config.yaml
arch: "vit"
model: "multi-label image tagger"
dataset: "aerial photos of the United States (SatlasPretrain)"
train_examples: 50862
image_size: 64
crop_scale_min: 0.5
horizontal_flip: true
translate: 0.06
color_jitter: 0.1
norm: "layernorm"
norm_position: "pre"
activation: "gelu"
mlp_ratio: 2
head_dim: 48
fused_qkv: true
bias: "all"
qk_norm: true
parallel_block: false
dropout: 0.1
inner_norm: false
moe: "soft"
num_experts: 8
moe_every: 2
expert_mlp_ratio: 1
slots_per_expert: 2
shared_expert: true
patch_size: [8, 8]
conv_stem: false
layers: 12
width: 320
positions: "sincos"
pooling: "class_token"
num_labels: 7
residual_init: "scaled_by_depth"
optimizer: "normuon"
muon_scale: "match_rms_adamw"
lr: 0.0031
momentum: 0.95
nesterov: true
orthogonalizer: "newton_schulz_5"
adamw_lr_other_params: 0.0021
grad_clip: 1.0
steps: 6700
batch_size: 384
epochs: 50.6
lr_schedule: "wsd"
decay_fraction: 0.4
final_lr_fraction: 0
warmup_steps: 670
weight_decay: 0.2
adamw_weight_decay_other_params: 0
Rows from block 6 of a small multi-label image tagger, named by matrix and row number. Rows with one number belong to one neuron. Each number is 500 + 40 x the weight over its row's rms, rounded and kept within 0 to 999. All counts start at 0. Numbers have three digits each.
After each neuron's rows are labels from the 100 images, of 14848, where the neuron reaches its highest value: "peak at" is the part of the image that holds the peak; "strongest on" is what is common among them. Only what is clearly more common there than usual is listed. The data: aerial photos of the United States (SatlasPretrain). In brackets: how many of the 100.
# fc1: MLP up (model.blocks.6.mlp.fc1.weight, 640x320), inputs 160-239
# fc2: MLP down (model.blocks.6.mlp.fc2.weight, 320x640, transposed), outputs 160-239

fc1.166:547491531540461463494489556524437501530504573501541522502533471487459462500488481403523473490481573548525533440559524489538494535544489502477493460600485483528533500483496513490477499520481482436555461472438498457516529523589498540602508557
fc2.166:461516519487501447445439467516481449473538478458504514519534509563549497450490499545500488538476428434476506545501526478438388532522530521460501529486528525508483527517492527483492470470467477453437477541437517491536486527451591417554542498
peak at: bottom right (49)
strongest on: crop field (34)

fc1.305:502498516532477423519517479490579525518433538459548403510452507545490473411503537433539447585492491458472506471487450408551500579439472490432550448518543586570581461541424500505528595434452550489542441485563418547530566494547602540482565521
fc2.305:468529456474493524526466463415502499468534523406529473464509456558440537525476495520522495512496487485543486532532498527523553455512510522507508508525496522549534426504541487528466528453517443524507493517527529514530477480554479556477465501
peak at: top centre (29)
strongest on: crop field (27)

fc1.511:504451461480503429527429492482485534429512412511542467529500474548576478527429552553495507440536553471465574484508479536553491555441438505489467490470504465504494478483536486494533460477426533533519513544547507539503497457459492521505467442
fc2.511:475427488435522530451373465466507513499480509536530514527417570471529552509549551532470527428494450470537597456531548498564552492515462450504473501470515480507464487507553511487475493472545552554566521460524505450393540457508484515471492519
peak at: bottom left (32)
strongest on: building (68)

fc1.2:488450479530557533511451465514538412474458451497509472483487493518451525423498502502429555466462513497505446538533468531526483486483493504517506518451483464568521511507515505478532469411501444484455510479448512435518552542526541509471479419
fc2.2:495494505491458547521555467472472482439571442526482455506463468505451480532471541494505562447549504493517548482453524508519513522508513495454512547531540480521469477513496492515579525465528490571436509508470506563504592463550509444482581519
peak at: middle left (33); centre (27)
strongest on: crop field (28)

fc1.110:436545467461504455506458548497577471580543521481529494546430501538551477550437529533510473452474509444491512545462464461493472412481499540491542513517554562441521536458498488550416493512511472470472502531440520447528460511504510587470542500
fc2.110:480514496486533449454498554525460434490540542486545469543516523506430520480527452468544509514543495445487517521510466483487444543458502506559554511496477529401561523570456469503445499488528379512524515534430512539529483512433489467527486426
peak at: middle left (27)
strongest on: crop field (29)

fc1.47:485499484596473461539538465525491531448508496557483522554481465558475504417541455479494483532488535521444448472522426524465546517486558510422521443410519454464555555476557449532515459471534505525536468543461486496501478514495568583484540461
fc2.47:555460484521519507477450446476498526489490503536488477516549550546423509443506555545470551493503455491509564506451470465505502574471431513503563500479528488494520476487458450459402485545523501492534514516480453534422542450519452471459529451
peak at: top left (35); top right (32)
strongest on: crop field (32)

fc1.375:513445493427511498543500501458497530406440541485549457481484524537547552496448524481445452485447475476455480507518503537476452461545518476574488537505508519477570474510522464513637510573537447478513441604516497563536485554452502467518511502
fc2.375:487572485504465484508593494445532505515453455530478514485543520570563553519612529487396533457528511471515492494456528569552501585538508454532489510457506483433456497563556418581436578495557462514485513475581509424456493446479478521523456533
peak at: bottom centre (25)
strongest on: crop field (32)

fc1.616:473557511513479534573546455585448415525479487496506522540533517501523507505472527525521462471448443453494442553549518479501525479454497526487465511482581530525496531444596489395498546509601459458504393442492486459495509461488433483587488452
fc2.616:479535525486481524491500461488559459441497495444486497493503524451492525497535532552444550511461496491542502471505477449506564462457453532492570459463424503508498542525432548542536510513480528578486512405492460476453526504529452495505497499
peak at: centre (26)
strongest on: building (84)

fc1.518:463574530439499435521447545497549446557538477539526394501432537484465502539498539480481542508524493539558482503487541473493523481522535429547565470488491562541414543546627502531424524481505525471519495430482475536445523522569541439404508475
fc2.518:492450511453496502577442465504461488518552559474471456564458483464439477505485524508454503510409517542593509438585446489405541554534469494561490527441537528542456525477435538508511565495581400467465499533509497498478485491431486493481538509
peak at: bottom left (32)
strongest on: crop field (40)

fc1.485:473515518510450444464488474548517587556452540486520550573451475508576533442507517446525481511492450500574526443478505484564488539396460554492484474522468465530491539563515579514434582509469482482461517527499463513486492515598508538426497484
fc2.485:542441391499511452501568438522548456529542486453537488492510447537507462520493520519540447472489536515511511510455430512495476526576486604486442515498431550488507416533511497510535467494460468588445476502483473480523436508447475535508412502
peak at: bottom right (41)
strongest on: crop field (25)

fc1.7:472532513473571499520607430520550508536515535475516444501514557525427538449529441523536555516501503460517504464507417529565560582461496510450519460516478466503526490516485520468470496459442524435504521556486468517545430472469496455478537490
fc2.7:433496557502498488441548434588559500504462588490515461466479546464489511547509522487488491482508469483490512511443522545483489584468513569489461503519500544467488471536538439529447497518458461531414500496505502438505481539496460510468493506
peak at: bottom centre (36)
strongest on: crop field (26)

fc1.267:460541475505571499514544552503490426462423490490590530497460523483508519497577426506536495449480450515555468482473481435489513532440466478476533506453482408490522536495465450440472556526489572461505468554520570507502486440494502510474520486
fc2.267:495513500503569524542436586478490606507446495611491477442505514514505559530493483491519509422592446399495475430551404475461477391529561517503449495497520513573586449551556503453517503531560529516484457485513486446505511510505557540481488557
peak at: bottom left (36)
strongest on: crop field (45)

fc1.322:497514473528448456515465473499463490451535459543531531546584489488468494446459443489515443543552490514557477483457501498547557546497462537497564440463525521493478557412512520527522492471543523460458502513513456536439464482495476533485436488
fc2.322:491539536491529480548505587427454495501567508448538497489558456515454424529480480446533412471451521540415443592568523520545509465489468509458482543584562549471510520497558567475488529490507539526495505453459510482541478413431478477561513488
peak at: top right (39)
strongest on: crop field (27)

fc1.523:514568528504531594528516491494521514547481521509532543536452509540545456518544465544487580567511542456492520505529490556422465550516467490501456523551515477496444460484474510558524487472542408477464504454470514506435442524500541524491448530
fc2.523:503449491492410467491543483545474477440503519490515466441525477525561565456539526497464542504450570489496548512489557469532500474468542492492444541454392479482458586457502515423507541464504495537555496475487467492499546522499493391507535538
peak at: bottom right (40)
strongest on: crop field (25)

fc1.395:474503442582447468534577512490452456457559451544493520579459483515509507488531461546512511505531500495555498499439570542487560490457460511515452511481452535436526495553493442537538459546435498548514486477562503433474526540478470557515437516
fc2.395:493494457541503549569490457465454555549519483474470455455483503481498482508502529533568502538482581445526489498526520488598453492542485476447444439491510565480475495426443557531458442415519486488518504516504512539569536479479434570450453428
peak at: top left (38)
strongest on: crop field (26)

fc1.392:530560468506502480479418434533443510465500556490453559529497475452490560466554479505512491396458519514521463527508570434573463535463518488503583509507505510505496476424499490543571485566442580515447461472501537474497436513524545502483549564
fc2.392:472458521533501505424532504492442497537543509443474465465505551455440505484506462572490468496475475447497442549531546551463497533463497497465529485463493524461491531476516509446513504542498546487454516532480512428483500487447461450441549571
peak at: top left (44); top right (41)
strongest on: crop field (26)

fc1.627:484457487449504527476506519526476607442453481503520458462516539543507513493457540512521451469510476496449498528455487510513528547546516581555548530541519415429504477554496539431509506552467506504547570505507538460477514515466483462440506446
fc2.627:483446495500545470491484535534474555512516445568489456536510487465524429519411503501528527559521522538508430480493449525466507436500453528534550523494557406488505498518536477564473499417438418566527531349547481476489505490517489450465520519
peak at: top right (33)
strongest on: building (89)