From a checkpoint of a small multi-label image tagger.
Model: norm layernorm, activation gelu, patch size [8, 8], width 320.
Training: normuon at rate 0.0031, 6700 steps, batches of 384.
Data: trained on aerial photos of the United States (SatlasPretrain), 50862 training examples, 50.6 epochs.
Rows from block 2 of a small multi-label image tagger, named by matrix and row number. Rows with one number belong to one neuron. Each number is 500 + 40 x the weight over its row's rms, rounded and kept within 0 to 999. All counts start at 0. Numbers have three digits each. After the name is the row's rms in percent of the matrix's.
After each neuron's rows are labels from the 100 images, of 14848, where the neuron reaches its highest value: "top examples" is what is common among them; "peak on" is the class under the peak. Only what is clearly more common there than usual is listed. The data: aerial photos of the United States (SatlasPretrain).
# fc1: MLP up (model.blocks.2.mlp.fc1.weight, 640x320), inputs 0-106
# fc2: MLP down (model.blocks.2.mlp.fc2.weight, 320x640, transposed), outputs 0-106

fc1.243 105:534513467565523423495511468551509528487418502512543430521503559414504467538550522535504509455456463474545581532477468478496479524511517521560501415482543522571439499463457489439488517547526531520441542510547534493447506496494488508484467467506446487538579573442487485575512451549416559554466574474532532504441470506483485
fc2.243 066:515481447516517496468527426523530522459488554496509524553514532512519464519465504508492519478501444454469486523475537561515555449471511468491543487535504505494520419463469468527459528534559460433522507458494497545491563408523531466466519438468434555502449494517499452496489486548504475508543443532473449437499507486440441
top examples: crop field
peak on: crop field

fc1.64 091:471487458522486479555433495474544527498476452415484487549548525457457447524533482476474471426579504445487569515453482544592597519568512501568565472525450519523463482464509585486526520405513467487509518531523528470537518543434558484515542500438525448497530489442479459531525534470486513508498485486521518386491544556460426
fc2.64 106:477582458555466594545520588540481505491495529488521461431504498441604460539486505482511528576572549551479519531504552431514496443511541446477458463515651583504472422516422511517498421489476520469500454474551529482481506475532534511428516497525515497461464491501490492552523430469447486495492521494529447500504497540484555
top examples: building
peak on: building

fc1.564 104:479526534392515500495527584484489445471501458562584503553451521507481504465520543502556507452470481488542482526493468538534532485489482487488471451532548512464498479509467467462450480487463536515488502446491457445524541500544509521428541500532522377544475439479462509486514482517450466420572487478499499451536523461423596
fc2.564 124:486504518469484621474555545450582533549580469488549486542513452536488541463548455474517462427453492497487558522495499538545470481434499460500509549577442468507458515479510550515472490449521571503494505531532477453516460466447533490517500526513561516482475481495458478510514443487505553499509543535465508452543495477553497
top examples: crop field
peak on: crop field

fc1.66 095:526516459433587514539472560489475464589480490482466503461541480516448534487514451473488400473528504468512537415480480471482516506606546532442483490574455490443513547492501496478524486527494474482554495519510549481515531558503504443458534521445578450533483532453502479509547452508554524484518484454501459486516509526511544
fc2.66 096:451487554502473509528467428484470490531556596491464510544450480568489437523538477500512506463469537460489454545485433497494528470539492538549384438514496444394521440517548446614505529549450460510449496554439496487433542499508456518491532511481440491489482574511482463498435502429521543563524542513497439587460572544555490
top examples: crop field
peak on: crop field

fc1.221 098:533425503481547527449482489420536518497523495428477437463519536469463491476468505508430471454452492567464492569525605487488478483526541523508477492595501480521424497464506518500519513450462507511515423482554487529459488558433469436421606494506500460460562514473487531546476552540440513496465496577488521500515492482473491
fc2.221 129:496572566520455475507514478466491491452523432461553565407561501498533564472551417469558475555583519541519484473530548437547460558513527481526506505538532472461477543497570493461517499508420483491592559494511551535492532545427505521475423524546483526434519514533460379510452470530507524485489457498509485544441448489443535
top examples: crop field
peak on: crop field

fc1.616 100:485512526418509491484579467507565456552512520493465568593550538554503464474514535528427547494550531493520460546429539496465463534493522515501469502537540430555478525536537529472489543512459510427515573524503443510519525431460477521436436461513511408537542528486396552491476480470541554416506455519471517413585484474500533
fc2.616 109:463474476434421547466464499450556448528534508543435522474472487507515409556558469513507502509488558475498507509522552460549511554532467463528501454527418489501572507566512486515466448486506543507518529517549486505474515425492531421549471493442481503532480532516493590456487442555500377518569494503533534493504461536474525
top examples: crop field
peak on: crop field

fc1.246 100:427512460471564418564450536479570495491478501453447537480478502482535524500492486459541570490516520554420521528569526570487479479521515539499545456503582462520493461517503485550508544579529433502482501522440468501477516521491468450482496515454450470420452458496458461478518433458492436566473449524431493505529524528548454
fc2.246 117:505488463510516463494535583579536538497468458520485484497461477503534550433478506487592480500496571455464515506406557452523467510469520521538521533475456490441475581482461503452482473547452479386560517482500459498499494487475534527556534508435564475480525483486460489531448442486506539531426514472497578462495461498434480
top examples: crop field
peak on: crop field

fc1.500 097:416504592487511521481419447555448432508429527477477465505498528487491532485483546435501513510474475478509471484451521528467467508464427531487483510486560441480579497464538527449570453548483511525559473538538497527514535494488485443473508506511407480462492520453513470484519570523507508475476534451573467511482458456515468
fc2.500 120:498537501511513455521458504463421498502540474413489534487460422535490498481577483590565541526498528516512467540461465518535537427497530564510440473464450467570529466499484527516529494556461488519425526493478525474453553516526513563545480477478484469469542478541542474533583434477573551496540480452480425520425527528533575
top examples: building
peak on: building

fc1.545 106:526472502571498499584504465557516468487527521476503479510513564485378478482512501501572526574538536482584415513492519492543557517573505521431576415506553480433475528531518594525529525534516467447570519460457463471516537544470575521526504510428513469592464499473466455535542537532471471469535553469457492471488473492478476
fc2.545 096:401508553482433561467473476502508532557493523471503536504470505470551523486526560518499471525518483509557511451503503479492506481524514546473486469475489557531520513503509491517463498508473469484556471559515516444530466543510475514505449524621531493494487528478420592441470510439457432519566432513460560532427509435488540
top examples: crop field
peak on: crop field

fc1.51 106:392555503476473558529511512486497553516545453508447551556489484458494480499561469488586495497449529456474504498513534439526517459465486502457521484534430498474474525468514522467466536530438545480523450423459513448535578446448531489511545506538517518476558461476416494372453503487484463514503480572562517561530489498473511
fc2.51 092:477556540504450490506542551497533462524462577484514522494527461450436495464473499433467513464487493487510543557567505469507454454443488526501469453521465429486498489562582441444448530557441474582486513582471453501534564498478448487548530515541486522466465523493428529529498490504531546515454535525534512362550521467561553
top examples: crop field
peak on: crop field

fc1.408 103:557514515563486548484496516527543422489482431540520503602510542520489467479499481566434420542554492478489491451476519479536504512540506547507474482419523487561413512478536482538474484530482473500534520521480466521402444492531407505488499493470506493535523569561532516519460518452540500524444429514505544536489542574461503
fc2.408 117:495539483609497480501482460525457478523426552481486528491534496536502477493504514485476489525504493408500429458420522461480515550508495521506484452398514499533548490471522513527560576478499477459463454480575498486471470504509492479495469524512544501549498508555490561529538540445476476483432552481461519527527486533541518
top examples: crop field
peak on: crop field

fc1.437 097:502472478504569546484537487460536430532530523545501553498518518515553512421504501496477511511446468519452492555445534503422584542515466453521491463523529471445487551467515518493512461510576522464469505561462476509488526507539555475607515466509507508492518463471576494477480486429453550481548552522392455492535478486488558
fc2.437 094:479484542475420526501497492512449489530516488440466517552553527543460498534514552482397457459522440491440521440562527478518465489483485554605567513569431511417477548573465485466484526418387433508413508507499542490557521533455481509468522509500531590488527541540558509519470491542507439497527515478490446513511398484527470
top examples: building
peak on: building

fc1.35 097:531505549514507504539471542529496453490468461511554560538482458472474470505534556497466507474473480442539512474469469475478509545514511523502469489539498476483541488480551477516476525474509417489461492405502459467463428483456462463502469467446507421518518515559586488454499495538508428498463532583518480554470535567493474
fc2.35 127:476513477513518551468467450574511415524493463434500508490507507520502527486491523495485583479503426553581530449528504565482535525524562482513532509475508491444510488470475567541550535502549475466459491441509571504519483505498525479523520526515482495509541499444457516499496561471552434468428480443493507516545507488467512
top examples: crop field
peak on: crop field

fc1.430 104:512454485420441545485535520435568405505551469511542471491529470522430566448517534502519565466518474464518508551501489527523555487465473504453536477588466439449438456501541518500456481571417525485523480471452456515445564475444508540476474457426488489503469545480515493528488487520479453522555524533504507516513430420473549
fc2.430 140:496508489468491557462541494484573487605509466510537536474512512545474485532515522403506516472463461475480509552525476473495523528500491458503475527539400471461452521540486523449426450461444511507511510548554524456538535478492523420505508575536500491439495478463470477459494427563542555445524545557483496538529483453557522
top examples: crop field
peak on: crop field

fc1.170 101:555426510518437452445445511387502458457457473487484495528479432457478482546475431453499483501584483534580433527490529523462524418465436511538474433610450494469514449520465511513535464463451531391487570544530458497501548486470464489485579420562524582519519420503505446497486446470507503526535489553512517528440527506447514
fc2.170 106:408503460566463535514494472511484569477486474555511519535527492520524487493486578464449445516563558512480534541504462487570486519476521516562508507508569410514450527474471507531480414568494528502458460490488489472543525517391518422461489459476531533530413414472485453557515511546545546456537500542521470414501477432512500
top examples: crop field
peak on: crop field

fc1.596 102:498520504584519482502558521522526505498516534466516551588498432551463491460509521558518559550529462559516506532420527494455489464402517553522449516478502518549421489456538527494535539535477532484524521442562472509529475516392458439527508557529507524521506495585491542533549464498472479560476500470485502509496507480511482
fc2.596 113:509554475467495496506564542426522552480515439490567478493508479586500495468507486536471438484584497463495485551485450457509495519474509559608452520458482555474503517493532453510440485456519454518460456480551452467527533491467507439546534522500521496556519506533528508455546513478489508477514404546510444454529502525452459
top examples: crop field
peak on: crop field

fc1.570 099:539552497528461487493526516472518514492472543417506463474481580511481508502477532487405348433548534552442485529509510575488547464529506514592482503458497438465551472508515570474506527472486512441524532462505438514580478512524555438542479540461483496546504432425523499431496532492472545508538480462521480579538468439517491
fc2.570 078:520472487525496487484466440518517544489541491514406539532529456526461449455514528510528559428488455482518406525529480503475496541402526495477521519482444522482563442442469532477552523465490518451538448475525501540477495529568478444431521545526495412458510474542471413519544552462559567499455451464502448483483422487483563
top examples: building
peak on: building

fc1.130 107:507504477462480478546443527452502477452444672516469502491502493489566451488519483518507501572511544518425506426490467470464468408438470464458465524500506505509499538512518569449536463503494458542416546467495506535497521494506539514529504533498481494504520513472464496596420523522484577508460525437500483511563472471520467
fc2.130 085:485536472491493520539474532479507544517512483557484501450535520467483505566504512445512570496504494535516486560493494484508515514474496552500495530435477550451532506445432546512529525476511486497543437538514537513532405500546513399517432525518464492429502487492606522395486520465534474568477549466486461512435481516588533
top examples: building
peak on: building

fc1.184 096:592615416571494484497473457523453478558510483506548537498496530550525446540519461570479414560471537501557512505505482489458442482492486601399479509412537532462435461432553529505497502538455498402487487497479490469509494586474521518500519518484527552529490601581506461471531470464531515490466479493463453466507548504506467
fc2.184 107:464565471551473517535536535455487504439531483521549531585450473442438526496474479468484471519523515486476444462445530512509486592478510543497512498466508581460449538506401530466519488500557466536473513573470541495583479468536495537481436520532487526470599591541532573502524528488522500433371483460517499503421541525526516
top examples: crop field
peak on: crop field

fc1.222 105:526462532472498582475470529462515470554545507472496484509536500527475501406486530501503521492533528540496471433540516533511524537533545542474485531497492547558444471511525438498478512520526455511489495495472422578458531499502579517503488407547395572548428469513497487497562505502501474538458465502559516551542540493475512
fc2.222 054:532486492511454586474474502492500588564427538502495436456432508405555496468527458441536508470477445506505549535493550490470505536549548468569484449484496439499541491535494535511488491456489493501525449480520496430596550533452586461449522476452539504468473564462610466511525461457524518523539470512437514490568468454448497
top examples: crop field
peak on: crop field

fc1.462 101:501536509481494532438539485445519524567419492503505548482518434505459449489566475553464453535508502518561477458452477536542441509547487497476550456538475449532484523525466490459549479491507541511546514526492476493491564494516499496576484497509446639487524526524516491535493459533493508479531482471568482485484428505541567
fc2.462 108:485503477545533460429453517549514490425531444487532508570537527500546462543472486491444533513490538525461527521493437523534472547449513490431464527499423567522520580443491452541514440518484555477552483455435539520501505477465536519481570509546484580576540520512525559517494533452419463551465534601447521471521510524488470
top examples: building
peak on: building

fc1.386 090:491479529547482482552499480443488503514517513466516405482452514481463484497544478456519425484489577537503461551516455498470567598504538469516529477485508443568472532560488408544497506424480513521477575518476466548519556505509543518501496475542471512522603552475521514437544472498560538518574496495476494523571555510518434
fc2.386 085:441505553520450462563582459440469488519428508494451497444585538489514509479478445419484527548461464535522479450559486510524524423570520480469495537508522546530505491458416499494497431488568467493534533479496436465511491463523520526424512521465489479545524491521455510493498530561477479502507511507465544445475466476486480
top examples: building
peak on: building

fc1.65 097:415501499483425536555499494454468448571430494564470556544539494490473547561534487461541462571500529522430489507545504520466553422537521489497509473552497516453411493529507544485485460479465445522575495473557548492455523498440513504535524510540484458472479417554495525520535468495448498505515450426503442549480559486550553
fc2.65 097:492441534524498485470457496529501451498495468510429527557516524534547453496425492491458382472529554527536512444482518530513527550510565435481469511510456462555482498475456481494553463546413585490422460503517535533478444499561601540480476503466510445545532491452488449481490491424567479543547519491576480409486473491520560
top examples: building
peak on: building

fc1.278 102:532530555521470568473465497512446428517469520538546523480490570511462522444421485505528481543501478501582505537457459514527487420483602512475514517554506520582453488533496501553541538495495590480495426527511530476525540426505572641469472436471497489505486449447599492520490477468503512476476424434515506447450534500524512
fc2.278 129:494510448463501462493443546504508523505462529510471513495472548489463492521496532488450506562534460477518473530503536442475552499500501490546583541500465558475454482445478498508483499574446473548537445490591536552545521437497542529616454437526462437514524506524498539558526440518526492457486542477533493504491517525447542
top examples: building
peak on: building

fc1.639 102:487450502561481496528477560471526574488509526561482486566511517428600475435517486523449493492451520511576534539484480484496457509559494522450456435455483449442553527481478567483540460551511425415462487553511507524478466565498562479479461586443479451520563538433466508471466532481477493438530556492404558537564496458504508
fc2.639 082:478467475501391589479521495406434477570538487483494498560520485533485484518491431550486480510473526478469451516499568518522510558483486478554545486521523525421459443456490495514451511488544505478499459600469510624603453513478505502555471442560514503475528498532533519574540484544435463510433515586522541517548527457468448
top examples: crop field
peak on: crop field

fc1.382 096:392496495546441522532546462521540500491514440496529455543476518471475474466562414541501549473533438554462424509534476494550507556557442465459543472512517472471492507571435488485539481483534456516512466498550499563424515447515462489511479521451423487467415451497471554530552575524480511541442492484528502479558473490520451
fc2.382 118:508458531473519547477469521498487556403479492547471515508492580468527554537517516456486570527520457506488581448524486512503449494458487536447516505532527493496442486498484522531442457533495492487512513510613468509517519506462508525519523440472573585505504482539521473502393490472605434481499524470475546569501481465518544
top examples: building
peak on: building

fc1.517 097:568497506510511489533498493472539500467539445517546474539540444433547479481500515495519514483524583505377522537501470576501538509475493491516501492473550533420497543525513522537513502495483460510543497510538484549431438567449548524511520516495479418589545513513506507507555510482547493536538530462495507564502472512528485
fc2.517 090:499436412455501512561489463506509554459426493533526507443553493503494549484460530484513447487560485517507501548414526476432507431522468489564467464418593530504601481459530529471506549430538500560464422478451542500556460513464515509478471461481489468584470502563481481453507467458535560536537486446513520514447524599482527
top examples: crop field
peak on: crop field

fc1.293 097:536539527482469514505479513448543443446514551499489497490469495526541448504558525506516429532479520437576494569427464507504457483476510495481414530503477580454524456595510505536575557480449439500496494458505543574452450481498519503476446418446480518486471444618525452486507594514526477494521476467554464531510483578526480
fc2.293 105:519512578575481453473513481556481494465509534513488495494508525451500481530456484517556517421473471454476481450438522472557459498598484434523560514515478504539480505511542437344489449517466505432455451536438455498486465482527498526531451467566498451503491505439570487502457513483540547541576485485525510565555552398497526
top examples: crop field
peak on: crop field

fc1.558 107:551475494536537515536486478475543549441520461480476516465506511499539441565476464566480496472489495476497431487501492503549559504471561435522551488519523520479414541477503495489490543572513483499516536462520499514511474523477425500472519421449444475496503533564539491499427529511538466528452531478459505482471507564487464
fc2.558 090:502539449489531485515527449505495505491518519473525493523517463514448510524494534476481488485493492508523489512424592480496471539464490509467409513462541519439502475485497602506594509465478541483442532548504589497510586517521543401462579487519522443519503536486496438490462531486471473530461434535471502537549438432535548
top examples: building
peak on: building

fc1.368 099:570456525487593520493481552441543484590529442495521511592493491466394464480491515533641474483525484454411568482440505491456482527506504503542519501514502506471484483488560487573524556559489443554513458467475459471501484538544496487533545509524517427516524531395532543477483549589459447591512511536481527523468555518435493
fc2.368 102:522484452564603544507462502539463565417446529469514500487466400511542458529526495490520515436451553514467464486471603490530438462545457533494490518571492504537466573485437502528433503530444532463534462559487544443561449529581480531543517546560514541468441475476393483597456397462524434555495497555504483602489487504558482
top examples: crop field
peak on: crop field

fc1.248 105:513502451521472476541486433421515416457550485538541519562542490516450503486517484569507469550449446468516463481450537478395530527502500532441455513442523536522485393533527587512488535489507504529496440516562464509489450549503528498436440526509510536586537510571536569471557529537543483422483494469496504468423478479597509
fc2.248 112:474470533505490490432554466509478451486491496460443507510445462568493526518469521485485465466501544447565471507479510479483479552456444529507527528531556522526565516439433453480560481516555511466456444462372534493481467494512560525501500523557519436497600550531557493491494542477530543474493558500483549529501520548489547
top examples: crop field
peak on: crop field

fc1.447 098:556504482523562591515431447481510501519448484503528521518545510457483457536502489470531485484441439518548477563519525557472498496460462536477483408522529528428514480501452507476499447469497423536578501452545510481443525564498553511546496465511532455479541507507516443527484525495481534508493462529466499524427561577485569
fc2.447 108:524534490475530455542549506488465492561446530526549483481464616500520508471464466445524514492489499431454420515472535559512519447439514547496500471487520478493450483526570512497471462532492547590507584481525489471491509429563428484516506459521484443528474499495533397481543417467510419420545556583560403495453540523594522
top examples: crop field
peak on: crop field

fc1.528 111:521553515457565531478459541441464482520502427459527529432446483516468539543557417510491425491458525548430470461494513477557503524461479575573447515490502498531541467486545542488508530458421521422432454489467549517499467505464462540511425505517485564490487507469482478488562516482458534504460482570545524420505484547477536
fc2.528 087:526482543527514472512528556479471469460471484463499524500542472474572522522430491578581525513533448549502500490487488449471518536501515502444454509389428525456534499510483530528419500488481495525497527533446465512549467487503569522389539443550524514513574468500419508511459444510524511515468502464524418529438544533513529
top examples: crop field
peak on: crop field

fc1.494 103:407522496550537513570557541485498523447484481535555530564508451438569444441532528524432532484547451490519466443500453468519565581527510553495551515483492517530533540483548460539507550512554455602476505445498494481472442526520476480489456557508503432544468556502479499532491480505505507536388496511512489578522473595506543
fc2.494 112:458471443535518554397469516536558486453512495516561465472477584422545448479533521511493516465512542448555516517510440481467449493445563468483521534490492530450433516503448575408492470537564497538502507533524470580484447489545518519515483507540526484506515512475511473529475575524471494478466454459518476515505493511531501
top examples: crop field
peak on: crop field

fc1.506 098:471552452431508501497489442511622505526544498536552536549554523548476431519460515557529530508483554485524532429544499421537521534499461556505462477450497491488548480409500570474519546451560430560498482517467519434451483459480423441464493498548452510518486494397460473488450459507486467513457535486528581479541535482517478
fc2.506 107:524493464432520499469411529533436460416490552419479524507509507462485506474473521498457420541569568562511538493522584443474506567486525479505441456419543505520511512576532529528521479466500459477517428542505490469540471458462527541544525509450519514511502534529498511488508529469508544476469493439503508552385450544434623
top examples: crop field
peak on: crop field

fc1.433 092:495459525477533495507407465470571473527489491553521477446560493547533456543463581532521448547476451482556431475496529500522540502483568577504527518481545582474391582584455506510517544505449476405468442465427497484514513468493531492502505428489455508569544535494559477544434438471526459514544458556491541574483465490464534
fc2.433 125:550463572456432555512507522622538531496449531540529515540446474555540539441505483451468497488516557494447476500540490587505527493518510563423530526447578569526522454578456488513491528499446528509503488585582446456525533531509472485455403583425498439443532456446532509513581490408454480494533460520483515503477479446475463
top examples: crop field
peak on: crop field

fc1.16 094:412547510523576515505569502479494462533438517491496476539518480477466460565484529520473424519469590474552490516427578490519534536579489508432539527510464547485535519492440511471428489539481521503532484486491484514586528511518453504447479477550525525485481547414512517603511584521459562501499527373476517524485436527522511
fc2.16 077:424493470499522513492455525509509478454482608500486467495461482505529608467491500544554496483545481511465535575490576542419495482533477489466494540510563620474397472563430573517508547499483416465582450499470500497496450421498486560507471597511494495471557537510464537501511543464586399564462507527498477478483482443513468
top examples: building
peak on: building

fc1.591 097:538442477410428462529480561496526446537527531521482407518522468457451487610513545500511531487527475463486477520520504419499540451513465523441517455557462560451455472519515542464500504533523554451440485502483490472540518538440485447480540517490551530406539478487475455514550435459531539572492472591552477509548522468474522
fc2.591 114:568476504437472509510516494510511512541476547487480452490470477432522484492550532412490533541547501517523501492506509573487509446543522575528485526483450465435454523510450407570486442498439406471498542479516420461570530486467542460528507507478468481440527507464432494533496439530500504551534534526492518493536545486445508
top examples: crop field
peak on: crop field

fc1.239 099:424561529448493532496483512494493465493526498505493498519567447522501525518518473517521468495429490489501438452475408503506482407558515536513480552515467515540469471484463528495534498542450458532491466506503474542465484470512512526538450427471475477491538497598487483515512575488482546490496541449481423496508538524448495
fc2.239 132:535507465529481486511483502511499516497503501461418529499461482470509523536575454505457524470478459495480497554529493461498519491490469486481487540483510450526489472526444541501539429480462429491512456522517513528535540496518438615530403519450418483587503536456580516531545446475486456471514470426486487500511516543578563
top examples: building
peak on: building

fc1.261 099:517516443526473526570495524465467523490563495551529495560587578547439463509484480495489527441488461510514418516512496489461571452522475502456528513562484473478477464482498420586486558482552555480442493536466435482471486514478475560562499484475453482512478474497529454553453567457480519531555494420461477535475495554518504
fc2.261 120:493458500456476507524521537502498498483482506520473491510469470491525512484558495423533556506547444534555540462571459523442490507433520532489456561564477515505461404549510505490507469531538475548565462415520504510455539517528488478516471527516446471497496420512461465506453452478480440448516484502508473511509452406487493
top examples: building
peak on: building

fc1.512 102:519554522586561501402543511511595458484560550543507457566462510419490539523518459573446531513536441457445541448472510502486513463575544516416593504552500488515485495488456538448507491567498510492487517455507517482471520405474560491558505482491493434541480572502515508466515455507491502458563545380509528591465471447528497
fc2.512 090:465498519537553491538515475548474498502521449434490557536510568461538541529546450506522492448495497506490548509504536515537480525531463545518517444534552531466485455454493473589499515529532461573537460466536400543484441439506445481521424469532536520513536488492477479581558443501466515501500568458477420541496479488570530
top examples: building
peak on: building

fc1.15 098:547493494497527560516456505482496497544419575542555454509459526500512477480541484400454536526486574486466467490511484507512479435488546473507507466448483479488525505573486485471504514548553477550463541387504545485547447491490472475518506582558492517507483509600536442415477507532456497542428462487465514492471600567529488
fc2.15 080:545472434512482463474463483449530407471462541477539515490386537505512522492502491562456454518516470500501505503528501474525568506454486485478513509544528497430520445536566475489485476436524414494474555487568491564477451465573534516542515523497530487552516507512481582589486502444544555469540503486541491504457492523450467
top examples: building
peak on: building